python train.py --model="class-conditioned image diffusion model" --dataset="capsule endoscopy frames (Kvasir-Capsule)" --train_examples=42238 --image_size=32 --horizontal_flip=true --conditioning="class" --arch="uvit" --objective="edm" --cond_dim=256 --targets=["finding"] --num_classes=11 --cond_dropout=0.1 --norm="layernorm" --norm_position="sandwich" --activation="gelu" --head_dim=64 --fused_qkv=false --qk_norm=false --parallel_block=false --moe="expert_choice" --num_experts=4 --moe_every=1 --expert_mlp_ratio=0.5 --experts_per_token=1 --shared_expert=false --patch_size=[4, 4] --layers=8 --width=384 --positions="learned" --optimizer="soap" --beta2=0.99 --lr=0.0016 --beta1=0.95 --shampoo_beta=0.99 --eps=1e-08 --precondition_frequency=10 --max_precond_dim=1024 --one_sided=true --adamw_lr_other_params=0.0017 --grad_clip=0.5 --gradient_centralization=true --ema_decay=0.99 --magnitude_pruning=0.7 --steps=14200 --batch_size=128 --epochs=43.0 --lr_schedule="cosine" --final_lr_fraction=0.1 --warmup_steps=2840 --weight_decay=0.2 --adamw_weight_decay_other_params=0
Rows from block 2 of a small class-conditioned image diffusion model, named by matrix and row number. Rows with one number within an expert belong to one neuron, the router's apart. Each number is 128 + 32 x the weight over its row's rms, rounded and kept within 0 to 255. All counts start at 0. Numbers have three digits each. After the name is the row's rms in percent of the matrix's.
Before each expert's rows are labels from the 100 images, of 14976 (inputs lightly noised), where the router gives the expert most weight on average: "colour at peak" is the nearest of a few named colours to the mean colour under the peak. Only what is clearly more common there than usual is listed. The data: capsule endoscopy frames (Kvasir-Capsule). In brackets: how many of the 100.
# router: router (model.blocks.2.mlp.router.weight, 4x384, trained with AdamW), inputs 96-143
# up: expert up (model.blocks.2.mlp.up, 4x192x384), inputs 96-143
# down: expert down (model.blocks.2.mlp.down, 4x384x192, transposed), outputs 96-143

# expert 0
colour at peak: grey (74)
router.0 103:192041148131103172087120072172150157182114146113112154128131132165085122153125131127107080102165154158099175116194115152132137090142168142164146
up.0 093:128128128091128084128128218128128207128128128128128128128128128128128128128160128128128128128128101137128128128128128166128128128083124128128128
down.0 104:177198091147128130098128230128128128098128128128128087135033214057128128193116128035128128128205175178128128128149025128090128128128161155167092
up.1 118:128184128173128128071128140128230128128128128038128128128240128173197128221128128128128186128128128083133198242128128128208162211128128128128128
down.1 124:128176082128128028087128142128062110128095128128128167128128114128128128128128060128087128128128128133167128072128128128236069128160127120128058
up.2 111:180128071128128128101128128128076128128128128056075047128159128128128128128128128128194128128128128070128128128128129086128150128128128105172128
down.2 103:128172000135128128136128074128128128088128128128128128128105128128128128128126128128169118177116128128128128099128128046182128128128128128090128
up.3 103:128128082145128128128128128103128057128094128094128213128217128195153043173160128128128128128168128128128052114087120128128128128163128128128128
down.3 085:154128128128128128128087071151128138093116128128128128128043128128128128175128128128128067128128128185133175174121128128078128128128150128128128
up.4 090:128089128128176128128128128128109128172128128219128128128083128128128128128071128128152128180200128165128154128128128154045128128156128128128103
down.4 057:128128128128069128128084128128081128128128048128128128128128128128128128128128136216128128128128128128212064128128128128128080128128128128128153
up.5 096:237128128128128128128093099188128128128128128067128128128128128128128128156153128050128128128128128128128226128128059128174153128128128128128065
down.5 104:128128128114128128156128128162128151128128128128104034128128128053128128128128128128128128128172113142128128128128128128128179201128133139128128
up.6 138:175171128091128128109070057128128128168083161128068128128128066075075045128202112128045128128128128128107128098128128100128128128101128128140128
down.6 125:128196128128060202128128128099128128180128086167055155128100080046128143128086128128054137128128128128128128128128061088128128082128128128128103
up.7 093:128128128128037128128128128128128128128128128128128128254128128128128128128128054102181128128120128109128104128128128051128098128128128128128128
down.7 128:128067128128128128128229128128128040189126128128134079128145128153064080128099091128128128081172059109128164048128128158128128128065128128188128
up.8 079:197128128128128128204128128128078245255128128128001128030128128128128128128128128128128128128147128128128128128128128128128128128128156128128128
down.8 069:116128128128127128128128174128128075128128128128128128128128128128128128128128128128128180128128128128007128128128093128128128128128042128128128
up.9 123:081128128084128156128073128128128084128128128070198099128055128128212128236128128128164128128097128095138177128128181128187087165128138177128143
down.9 114:128128109134069128128128110128128128095128128128164147128097128128066128128128082068128067128128098159128159174133088128112128091128165128108128
up.10 078:128128127128128078128128128128128229159128077128128158128128128128128128128067128148128043128128128198128128128128177128128128128128160128128128
down.10 045:128128128128128128067204165128128128128128128128255128128128128080128128128128128128128128128128128128128128128021128128128128128128093128128128
up.11 061:128128128128128128128128074071128128128128128128101128128128128229128128128128128128128128128198128128128128128128128128128128008128134128128128
down.11 049:128128128128128128128128128255128128128128128128128128128128142128128128128128128128128128000193128128128128128128128195128128128128128128128128
up.12 078:128128151128161128128109128137121128128128058128128128172128128128128128128128150128128128128128183190217130128128128128000128128171128236128128
down.12 053:128128128128128128128128128128128128128128128128128179128128128128128128128128128128128128149095128001128077128128128128137128128128128128128128
up.13 073:128149128053128128128128128128128128128128015128128128128128216150128128128128128128128128232069092128128128128128128128128073128128128128128128
down.13 141:128099128021128128123183128159128128153128128128097128126125128083108128128128128195128155095128128128128128025229128147152172128099140173128128
up.14 101:128128009128065128128068128143128128128163128205128128133153178128116148128128128242128128128128099128128128149128098128128128128042128128128193
down.14 125:128151142194154128128172128128128122071128128128128128079142128072156128128128128128128207081066206166128165128128128128128128128128032128161125
up.15 114:037128096128094128128060151128128128128189128147128128146128128128128179057178128128082128102128108128047128182128128165128128128066128128128184
down.15 113:147128143128169128158128128136135128094150134128128106196182160128128128084128128128128128128128060128128156128175144128128128128128128128128205
up.16 105:128143128022128128128093128128128163128128054128128128128144128128128122215186094128128128116178128128128128128128128128128128128128128128128128
down.16 115:128128128128178128037128128128128128128128128128128128128128128128202157128128128128128128128128128128128089128065028128166128128128128071128128
up.17 089:128128128176081128128128128128128128128128128128128128128128128198164139128128128128128128039128128128128128128117128152128128128050128128128128
down.17 084:128128128067128128166128138128128169128128030128128128128128128128128128128128095159128065146128128128128128128102126118128128071128128128128201
up.18 084:128128128128128128040128128128128128128074128184128128128128128128128128128218128128128128083128128128235215027128142168057128128107128067128128
down.18 102:172142128128128164128128128128128128128128128128128128128092101128128128206128128163128128128173128144128070150128128078128128107179128128194128
up.19 107:128128128128108089128081128144128128128084072103128128128128039117128128128128088128128128128169092099186054128158102128128128128128153128128128
down.19 102:128128128128128128232128128128128128128128128128173128152075128128128128128128128185107128128128128119145128128130195128051125130128128195089128
up.20 092:137128130128128128128052085128128128128016128183100128128128102062043128128128075128128128146128161128128084128128128109128128128128128099128213
down.20 102:128128128161128189117162128205128128126128128066128074166128128128140186197128128128080185128128227128128128128153125128128092156112128128128128
up.21 121:128128128128128128126025128128128128128140128128128056121234128152133128148184128125128133128195069171089146128153128128128128128091128128171128
down.21 121:128105128128128097128090078170128110090128110068199039075128128128128185128128128092128128128158128128128128128128111128128137128128128128170128
up.22 069:128128183128113039128128128128128128128000128128128128128128128128128128128047128128128128128128128128128128128128128128128128128128128128128128
down.22 071:128128128128174128058128128128128036128128128128128226128128128246000128128128128128128128128128128128128128128159128128128128128128244128180128
up.23 121:193128128070128128128108129128128128128122128035128185165128128128089043128128128128128110069128026128128128128189181128128128128128109128153128
down.23 110:128128128128048066189078128128133128128128128128128128164128128128128128128128197128128128075128023128128128128128128128128128128128128083128128
up.24 131:128128128085128086128078128128216176128128091128149128217128128074066128166128128128128168128071128128128128174106128128128128128128128156200128
down.24 095:128192070128128069128128128128128128128126083099128128128128142179128128167128128128128161054128128128144128128128128083128084128150173128128192
up.25 075:128128181196128128128141123133128128128128128128128128128128092128128091128128155128241128128198128128134161128121128128128128128128128128128128
down.25 043:128128128031128128208128142128128128128128128128042128128128128128128128128110128128134128128128128128128128128128168128128128128128128128128128
up.26 121:128128128110128114128074128128128155128128016128028128128217128128128128128128128128128128128128128128128128128128128155128128128123128054128128
down.26 101:128128128128128128128128128138128128128128114128128128128128128128128128128128125154128128128119128128128130128128128185128128128187128128128128
up.27 104:128128042128090128128128128128186128128128128073087128128128168101128208128128128255077128128109133128192137128139128128160171128095128087128128
down.27 118:128183209195128128180128128161128085128128128233126139128140195054128128128128128128128206128108128128128128168128084128128128128027059154177128
up.28 083:128128128128128128128128128128128211104128053128128128128128137128128128128128128128255128128128128128128128128128128128128128039128128128128128
down.28 085:128128128128128171191128128128128128128128142128128128128128014103128128128086128128128128128128128128054170046128128128128177249128128128084128

# expert 1
colour at peak: pink (67)
router.1 081:136106131073140118112151105126149126143064125084172160139128090157102099096113092114104066108151136122116147086135128179108136136122128122137086
up.0 098:128073093148119128128148128127128128128128094179182128115128128128128112128085143139128091128128128069128128090255128128132128186128128114128128
down.0 071:046183128128128128128128128128128128128128128128064128128128128128128128128128128128128128084128128085128128128007128128128128128128072128128005
up.1 101:128128174128128128128042128128128128128128128128128128128128076128128128128180128020116128128128149128128069128128128071128128128128128128128160
down.1 108:128128128128077206128004128128045066046181120220068128128217128128128128128082128121128128128128231128254128175128128128084128128128128128114128
up.2 143:128128165141156105128151093135138059164153128204128128128128106128140128128128128128128091053190128141128128160128134161113146092128128128128128
down.2 081:128128128061128128128063128128184128128128113128084128128128128128128132128128128128128066128049128106128108128128128052128128136128073128045128
up.3 083:165128128128128128128128128128128128128053222128128128128128128167128171128128055128130128128128128128128128128128128128128028128128128128128128
down.3 091:128128129128128128128128047128128128128112128170128128133128128128128128128128128128128128128128128128128091128128128128180128128066130074128128
up.4 101:128128128128128128128088128128128128116078128128128128150128128128128128128128128128128084128128128128128128128128128128128128128128128128128128
down.4 118:128128128034128128128128128128128128236037128128128128049128048128128128128128128128165128128128128128128093128128128128128174128128128128128128
up.5 071:128128128128128128128053128128128128128128128128128059169008217128128128128128090128128128142128128037128128128128128066128128128128128069128128
down.5 083:128145128128128128074128128065128128128128128128148000197128128128125128128128128128128128128128109128128128128128128128128133128120128128152128
up.6 096:128128128203128147045128128134177080128128128128084128128128128128128084189128128128128128128140155128128128110128128152128170137128184206128128
down.6 095:128154128144128122128128128128128129128115128199128188128128146057000128128117128128128128102001216128128128198128128128150128128128128128128145
up.7 078:128128128042128128128128128020128128128128128172128128128128145128128128128128128099128128128128128128129128159128128083128064128128128038128128
down.7 082:128056128128128128240128150128128128128128064128142128128023104128128128128128128188017128128128051128128128193128128128128128126128128128128128
up.8 097:128128125128128128191128128213211128135128128128128128128128128086128128128128128128128128245016128128128066128204056128128065128128189128128187
down.8 092:128128149128128128128133128128128128251128128129128128000092088128128122132128041134128081128103128128097007207128155128128128128128172128128128
up.9 090:128128128128118128237128128128101128128091128128128128128128180128128128091128039128128128128128128128044133178128128102128128128128094128128112
down.9 101:128128099128128128145128128128136128128128128089128128128128128029128128128128205186127128128112128128128128128151128167152190128033134128128128
up.10 118:128128128235128128128128128153128186128128128061218128128128184128128193000128128125048128128128128091022128128091128128128068189086128199128128
down.10 106:128128128087192128144128128178083128128140113155099121196128241185128128036096128104128063128139158128128132149132039128128128128128128128128128
up.11 112:128128055128128128128128128128128197195128128128128128128128041128128126128128050128128128128118128128125079128128128128128128128128196128128128
down.11 126:128044128128128128128128128026128128182128128128128129128128128021150128128128128168128128207128096176144081128103197154209128128024106101176109
up.12 074:217210202128128128128128128128097128128128128128204128128128128128128148128128105128208114128128057128128076128128128128128128128128128128128128
down.12 084:128128043128128128052128255052128128128128128167128128128128128128128128128128136152129128128172128128128128128035128196128128128092128128128128
up.13 074:136128128128087128128000128128128128170128128128128128128128128128128128128128095111128237128128128128128128128207128051128128128128128128128128
down.13 076:128128128128234128255167128093128114115128128128204131128166128128128128128128194128128128179128128128128121128128128128128128188128128128128057
up.14 116:128128128128128128128128195128128128202128128093130128053128128128128128128128128128128128128128152128128128128128128089128128083128185128109128
down.14 121:201053128128195056142128128097128090244128128128128128128128128128082014128162128168128156128128128131128079128085128128167128128128128128128128
up.15 122:239135128128128082065116128128128216128128230169128031128128128128128128225157128128205128094227128128214141128034128128099162038128128128128128
down.15 108:128128128128128128065128128128128128128155025044128128088128088128118128146150128128109128173128128128128128128128128128128253167128128128128128
up.16 140:090177128112128200132128128128037085128128128128145070128128196128077176133128128116036071113138111064128128128170140128128067128150153065128128
down.16 154:121191128200128189128128128128128065092195171162128128128089128128062128137128128122128128105128187115157183128165114090106093149171192098053128
up.17 126:128163111128128128128106128128083149128128034172103143128153128128128128128128128139128228092128128103100090128128128093128128132128128055105128
down.17 136:128175090160079128128044079128128128128128128128128128128128128091128128184128128078113128128128128128128194161174088128081128117128159121107199
up.18 105:099088128128128128179128203158128180128128128128086128081128224073128128176140128128128128128027128128128128128128118162128128128124082128128170
down.18 114:128106128224041128128093128128208151128128218128128128128128128128173128128128240128128128128183211128128194128033031128128128128128128128128128
up.19 088:128128128128128128128128255128162128128128128054128128128128128128128128128128128128087219119144128128093128128128192128128128128128128128128128
down.19 086:128128128128128189227128128128128128128143168128127128128128128128255128051128128128128173128245128110171105128128128128128128067153128068128128
up.20 086:128128128101166128162128128128128138128255128087128128128128184205128128158128128073128060153028128207128201128128128128128029114128128128128128
down.20 085:128128128128126161128128128128047128128052128128128128128128054000128128128124128128033154128107128109127128128149128128128128128013128128128128
up.21 080:128128035255128128139128128128128034128128128128128128128128128128128128128128163128128128000092128128128128057128128128128128128128128200128058
down.21 083:128129128128128128128128128128128128128128128128177128128050128128128128128079128128128128128128128128128128128085128128128128128104134128128128
up.22 100:128166128128128108128128128128128128128038128128128128008060050128110128128128128128128128128114128128128128128010128128128092128128128128128128
down.22 080:128128128128221071128128117128121188128128105168092139128128128128128128071128128255128128239128128128128128128128128128128128128128128212128128
up.23 090:247128128128016128139127128098189128128128128128128106128128128198128128255128089128128128128128052128094128164128128095128128128128128088128128
down.23 094:128128128128123128128156128128128128128128128128170116128128128128128128128128128128128128128128128162128123128128128128212090128128128128046128
up.24 077:128128237128128128128128128128128128128128128128128128128074128051128146128128123128128128128128128009128128128247128128128128128128128128128128
down.24 101:128128128114204128128136128091128128128128128088128128128128029128128147128128130177184128108131128167128161128128014128128153128128128128122128
up.25 090:128128161128128128128154077090118128234128042172128128128128146128128136128128128142128128139128128149184122128128128162109071128128125128128128
down.25 083:128128128128128166150128128128128039128128112182128031128128128172128128148128128128128128128002128128128225152128128128224128128128029212128130
up.26 085:128128103128128128128128128128127128128128128128011128128128128128128128128128128128128128128059128128128128128128128111128128128128175128137162
down.26 114:128082128158143128103172128067128128128128128066196000128128108128128128128128128136167120168128128179107035128128128128128128128097096128128128
up.27 100:128128226128161128128150128128116128128128128128151181128128128128128128128058128240128128128128128154167095093128128128128128128161128128128101
down.27 081:128128097087076128088128123128103145128128094176128093128146128157128128128128078061205050128209121128077023128128128128059128128112128128128128
up.28 104:147128158123105200084117128129128126128142074128128119192128128128178209128082128112128104128145128098128128143128128128128207128220128128128128
down.28 068:128128128100128197240125128128011175048070128128128128128128154128128105128128128128128128128128128066128128128128128128063128128095128128128128

# expert 2
colour at peak: grey (40)
router.2 085:068133138083102164118104139180110135135124155080131169146146147147097167128095139153062143133148156151134168144114122087150125124160122116058155
up.0 078:128128128128128110128220128128128128128201128128128128128128128128128072128132128128224128128128128128128128128147128017029187128128128128170128
down.0 084:127128128128128128128055128128050174128128128128128161128128128194128128128220134103196161128049128128128128128046128128128128128128128128148128
up.1 090:128128128128128128000128075128128128128128128116128128093128128128128128128128128128128128128188128128128128148128128128164128128128128128097128
down.1 093:128109128078128128128128128128128128128128128128128158128128128128128113128128128171128128128128128128010128128071255128137128128128044128098128
up.2 085:128229199128128128146187091156128128135128128128128184128128128128128128128104118128128128128108180128128142128233128128128067128128128128128015
down.2 077:128151128128128128163128128242128128128128128128128128053128222131128128128128128128191139128128175128128128128137128128194128196128097128128128
up.3 108:102096128191145128128148128128128101128153128148128174061128107128128151128128156124056132172128149128065161064128077128128128128134128063191128
down.3 056:128128167128128128128128128128128128128128128115044000128128128128128128128128151128128128128128128128128128128208128194115128128128128128177128
up.4 133:108172174128140128124162107159123108128128128153128128128128128103128128128113128131128104128226184136128128148183147128142176128224110044179116
down.4 084:128159128093128128128223182128128160124128128151128128128095135145128095128132128128098128128128128128128128128061233128128095128128128128128128
up.5 082:128128000128057128128142128128128128080177128000128128128139128128128128128128128128128128128128086128128128242128128205128185128128204128123128
down.5 082:128069128128128140044128128128128128128128128128255128128128045128128128128128128128128038128128128128128093170128128171128118159128045128128128
up.6 081:175128080128128128143128176128128128128128128128128042128128174128128059128128128128128128128000128128128080210055128016186128128128200128128128
down.6 089:071128128128128128128128128128128128064128208128150128128128128128210200128128231128089128128086128128128128128128128128128128157127128128096128
up.7 084:128120128000128128230128106080128128128128128128128128133128128128128128019029156128128128128128244128134128128128128128128128049128214128033128
down.7 090:143128128115128128128092107128192128187128128128128128084223128128128128128128128128128192128128128210128128128128128128128128139128128128128130
up.8 081:128128128137128212128128128128128128128128128128128128128128128128128128128128053033128128128128128128097128073100117128158000128128128128128128
down.8 059:128106128128128084128128043063128128128128162128128128044128128102128128128128128178128128221128128128128128120128128128196128064128128219119128
up.9 122:128164128128072128128128128128124128128128128128128128216128128128128128128198128128128128128167114106128128128090128128128128190096128128128128
down.9 116:128128128128197128128128128128128066128095128128128128073128088128134128128128128128128128128128128128128128128117128128199128164128128128140128
up.10 072:128128009128128128128128128128128128128107128128128148128128128128128128240128083038128202128128128128128128128128128128128128128128128128128128
down.10 083:192128128128128107128128128025128128128128128128128128128128128128128128128128183128128240175128128163185128128128128128186128128128170128128128
up.11 096:078128128128128095128167128116178128000128197128153112128101128128128073128169128128128128128128138128173128128055128128128128128128128128130000
down.11 106:128116128197128128128128128128128128128128128128128128128128128128119128128130128144154149128128128128128128128128119128098128139172128136128128
up.12 091:128128128128128128208128128128128176217128159128128128128125128128128128128128226145128128166128000128128128039128128119128128128128128128128016
down.12 104:128045128128128146077128128038128128128149101220125128133246129128128128073128128128128128128128128128118060128128128128128176128128096194128128
up.13 075:128128128053128128128128128128141255128128128128128128128128128128128128128255128128128179128128128128128128128128128128128128128128128128190160
down.13 064:128128123128128128128128128014091133160128128128128128128128148191128128128061128128128128128255191128128128073128128128128128128128128081128128
up.14 086:136128128128128128179128128074002128152128007104128228063128128128128128128128128128128128206128128186078128128229128128128128128128128128130167
down.14 084:128128128128128128128128128128136128128128085158128128128128128128128128128128128128032128155128239128128128128128072143159031128128169128128128
up.15 106:128128128119089128067128128128128082128160128128128207186128128128128128128128096130035128024128096128176128128255128128173128128128210128128027
down.15 104:128128128128128128128128128212141128128156109128128128154128128128128128128128128128099128062128128086128128155102143128047128164212062128128128
up.16 064:128128128128128128128000128128128128128128128128128128128128128128069003128128128128128128128128128128245128128128128128128128128090128128128192
down.16 093:073128128128128128128109119128128128162128128055138128128061128052197128128128128128131128128128132128128128128161128087176128128128128128128152
up.17 099:160069128128139128155128128095128128187128128128090128128106128128128087179128042150120128128114128128128128128037128128170128128119128128201128
down.17 098:128132193128128131128128074128128128250084128128128128128065128128128128128128128187171214128128128128128128128128128128128128128128128128128124
up.18 084:114128128128128157204128128128128132076128128128140128128128128128067128076128072128128128128128130128128032128128128128128057065128128128128128
down.18 076:128128148127128128128128175128128128128116128167036168128128058022000128128128145062128128128128128128179132128149128128128124128128128000128128
up.19 117:079171098243128128173128044167128128207068128128128099128115181128134142128128075128244128128128041128128128128120137128128100113128141186084128
down.19 118:113089108128128128184128128128128057128128128128128128140100128175128128128089128128128128128187128128128116128128128128128036128120145128128184
up.20 119:128153128198146145128178152065086051210144128205128169128128118128155177125087128157192128128128128206149128128132128128128128081128128129157128
down.20 057:128128128128134150168128128128128191128128153036128116128128128128128128128096061128128128128128128128128128128128155128128128128128128128000128
up.21 086:128128168128158128128128128198145127171165128128128128128128128128128174128070128162234128128128128128128044031128016128128128128128128053128128
down.21 078:128114128128157128128128128077108128133128128128128128128128128128128128056128128128128128128118083128128128128171233125079128200102128106128128
up.22 081:128128128128128128128128128128128128128128128128128128128128128139128128128128128139128128192128128128004026128128128128128128128128023128128128
down.22 095:000128128128128128128129128153128128128128128209128128128128128051130128128128128128128128128168070128128072128128128128128128128128147049128124
up.23 125:092128185128169177128125124072098104128104096144128128128128128094128128128113157179128125128178128114187128071164154128123225078190131093125108
down.23 061:128128197128128128128209128128131128128128128128128128128128128128128077128128128128128128128156128128128128245128158128128078075128105162120128
up.24 082:004128128114128212128080128128128128128128128128128134128131103128128128128128128128128069128165128128128128128088128128128128128128143128128128
down.24 105:128128128118128128060128128075079185128128128187128128128128128128128128128128128128128128136128128128109128128128128128128020128128128128128128
up.25 086:128128128128128144115128057033128128057128128080128128128128128128128128128128128153128099128185128254097128107128128128005128128167128128128128
down.25 082:128063128019128128128049128128194128128128128128128128128085128128128128128128128128128128190138128128128128128128128128128128128110128158128128
up.26 095:128128122128128083128128088128128128144128128128128116128128128210200072128128128128149128093128112128128128128128182128128107128128133146128128
down.26 105:128128128087128128128128120128128126128128128119152128128249128128057128128128127128128073128128128045128067128175128153106128128128067158128128
up.27 101:128128000080128224128109128208128193128105128174128128128247128128026128081103128128128128128128128128128128128128128093128128128128128128128198
down.27 105:161128128128076128143128128128046127047128185128067128128069138128128137140128128128123176128025128148125128128111241128128124128128128128128128
up.28 110:240128068128128128128128128128128128175128091128128128128115128128114128128213005128128163128114128215128128154128128128128128086128128128128128
down.28 108:128128128098128128128128128128128128132128128128128052071128128128208128128190128128128128169027128128128070128128207128128128128246154128222081

# expert 3
colour at peak: black (60)
router.3 125:113066170174166132095178120117103132179112114143149103112155088114081109095088096141133075132181134183163104132151145147081163145145153110128102
up.0 081:128128128128128128128059140128128128128128128128128128128165128128128128128128128128128128128128128128075128128134128128169128128128128128128128
down.0 085:128128128128191108128121128050157128128058065128128128128128128204128182128128128128128128128128128207128156128128128128128128128128166128128128
up.1 085:128128000128128088128128128128128128128128128128128128128128128128234128131203128128128128128128128128056128128128128128128128128128128128128128
down.1 086:152128128128128128128128117062128029128141128128128128128128128124128181128128128128128128128128121128128128131128128208128216113128041128128128
up.2 126:198128128128128128128128110171128128128128189102128090128128128163189128128186128128126081085158106128128200097092128128128199128128041128128057
down.2 144:128105069128128128128095047112128128097128128174133159104128181128128128128128120128128077128128128128128190128128049128046128128130144128128128
up.3 104:128128120179128128128128128174128128128128128128255085128128128235128071101128128207128128128128128128077128128128128128128129128128038128128124
down.3 072:128128128128111128128128128118128128057128068128128128128128128128101128128158128128128103128128128128128128128204128112128128128128128128128222
up.4 085:128128111128128128125128128146128128128128255128128128128128128128128128128128128128128128128128096128128128083128128128128128128128128128082128
down.4 113:128128128127175128076128128179128128128128128128128128128128128128128128129140128128128128128063128163128071087128128128128128128128128128128128
up.5 091:128128128128128128122128128128128128128128128128167212128128128128128132128128198128128128128113128128091128128128128128128128128060128128097128
down.5 077:195128128128128128128128148128128128128128128151158128037223128128128120128000120065092128181128128202128128128128128136203128128128128128128128
up.6 121:128128128128092128209128128128128128000075181128128184153128128071128128044128128128128128128128103128128139104102128128128128128128128081128128
down.6 115:112128026142056042128114106205066168128128036128128162128128121143128204161128084128128128128128128128128193128128128128128052128128128076128128
up.7 075:128128128000119128128139128128128128128128160128128128128128128128128128128128128128034128128128128065128128128128128128128134117128128128028128
down.7 078:128128128128128128128128128034128163128128128128128070128128047128128128128128137128077153128217078128104149128128128167128128128128128128030128
up.8 113:128128089128059128128096128128128128128128128128128128128128128128150128128190128128128121128128128128076128128128128128162128153128128128178151
down.8 118:128128128128106128128128128190184128128094128128128128106128128128201128128088128128128107107128128128128128032133128074128031128128157128128128
up.9 123:107079128045055212128128128082128059128128128128150137051211128128128124143174128128095128143128121128128035196128128145128128128139128128157182
down.9 128:128123111163128208128128096128128128128139109128128128128128147128128042157128162128128128123128128128100128182128094118128055128145195128128128
up.10 108:128128128082201128128128166128128128128119116169128128192128128128128164135128128128185128173076128033082128128128128126124060128078128094128128
down.10 123:128162134235145128128128128128128138128056149146128103128128128128128128128128070128128128125128128165059155128128084128115064133128128122128128
up.11 071:128128128128128128128083128128128128128087128128000128128128128128000097128128128128128128128128128128128128128128128128128124128128128128128128
down.11 079:128128128128128128128128128058128128128074128200128184228128105128128128034128128128128110128128128128128082128128124128128128128128128128128128
up.12 095:155128128128128128128128128128102041128111128128128128231128128128213128128128128128128128128128128128128189062179128128128128128128128255128128
down.12 113:069128128152128128128128016128128128128064128169128128183128128128128128128172193128026087128128128128149128128128085128128088192128168170113128
up.13 098:123128128128128128128128102185128128128095185090128128128128128128128123128128187128128128079128128046090128128128128128197128128128052128113128
down.13 086:200128128184128128128128128128128124128117128128144128128128128128128255128128128128128128128128128128128128128078128058128128128219028128128128
up.14 100:082128074184000128128076128128128128148065128128128128128128128158159128128128085217128128128128128128128126184115128128128128128071128128128128
down.14 116:128105128128128098128177128097128112166128128128128209128128192063121128128181128128128128128128175128172123033128128128128144096128128128128229
up.15 080:170150128045095128128000233128128194074128128128128128128152026128128127128128128140128128128084128085128128128128128128128128128128128128128128
down.15 091:128128112128085128128223128057056128128128128193128128189128128128166198061128128128128128128128070128163128128128128128128128077128128128128128
up.16 071:152128128128128128128128128141073128128128128128128128128128106103053242161124128128128173074100128128128128128128128210128128128128128128128128
down.16 097:088156160128128128143128050128128128128102128128128128128128128128128128128128128111128248128128128128128128128126128128128119128128128128128128
up.17 084:128128128128080128128036128128128157129128156099128128128129128128060148128128128128128182128101128128128128128148225128205128088128188128128128
down.17 076:068198094128148128128128128128128128070178128128128128128128128128111128128101128128128128255128141062128128128128128128128015128128128128128128
up.18 093:168128128128163128229128128128166184150128203061128176035081128128068128128128106128128128172128128128052141048151128168128077076164128128057128
down.18 109:128128125128128076152128128154237211128138128128128128128128128128128128128072128119128128139128128066134128197207128128128066154128158128128040
up.19 116:128128128070128200128100128128128128128094128128190128135128197128128143168128128064128128128128128080128128128128128128128128128128128128128128
down.19 110:128128182128128153128128184128128128128165128128128128128128128128135172047128128128128128128128158108128128128128128128128128130146128108103208
up.20 107:128128128128128130128128128128128128072128128128098128128076132119188128128128154128128128224128128128128173128128128165077128128088128128128128
down.20 096:128081128128128128128128128120128128128128128121182128075128089128162128128128128128128128155128128128128128128128128128119128128143084128128128
up.21 092:128255128128128128082128128165128128036077128128224128128128128211201128128128055128128128128077050128128128128128128128128128128128128148128128
down.21 110:128128128128128128128128105128201179136128128128156210128175128128128128128128128128128128128128128128128128128128195128128128128128128206167128
up.22 053:128116204128128126128155197128083144128128128128128128128128128128128128128128128128128095128128128216128128128128067128128128128128185128128066
down.22 043:128128019128128128128128048128128128128128128230128128128128128128219128128128128128171128128070128128182128132128128122166128128128048128128128
up.23 121:255128128128053128167078128128128253128093223125128085113215157128128074128128128128128190128128128128128128128128128128110128128098128128128128
down.23 101:128112128128128128128128128128128177056128128128114128128196128091128128128131128183128128102061128128125128128128128128128137128128128128128128
up.24 090:097128128104128128128128128128128128128112128128128128128128176128128128128128128128128128128128127128046094128128128128128128128128128128128128
down.24 100:128128128128128128193128128079150128128128066128079128128112128128128128128128128128128128158134128128128139128122081148128243202128128255177128
up.25 091:128128049128093128128128128178128128128090128128128128128149128128128128160128128128128128128055075079128128075128128128128128128072128128128128
down.25 082:128128128128128128128128017228128128128128206128103128128128081070128128128128171044065128128128128128003128128128115127128128128128169128128128
up.26 071:128128179128128128128128128128041128128128128128128128128128128128128128128073128128128128255128128128164128128204128128128128128172132128128128
down.26 040:128128128128128128128128128128128128128133128128128128128128128128197128128128128128128114128128000128128128128128128128204128128128128128128128
up.27 132:128075111128128089188132128128128157179128128154088086128128128095090128128150128166193117214128141128112128128185171163128128128128128087128128
down.27 155:160128035128128128128026128177111143128128113153085128128177173147104128177128099128163081128062185128128214128196128128128128128090128128128105
up.28 093:128128128128128128128128128128052190128128128128128158128128128128128128014128128128128128175128128128128059128128186128128128128128128128115128
down.28 116:160128128128128157128137128183128131219128128178128128130128128054133245128149128128110128128172157128128128128128128136109098173128209074163128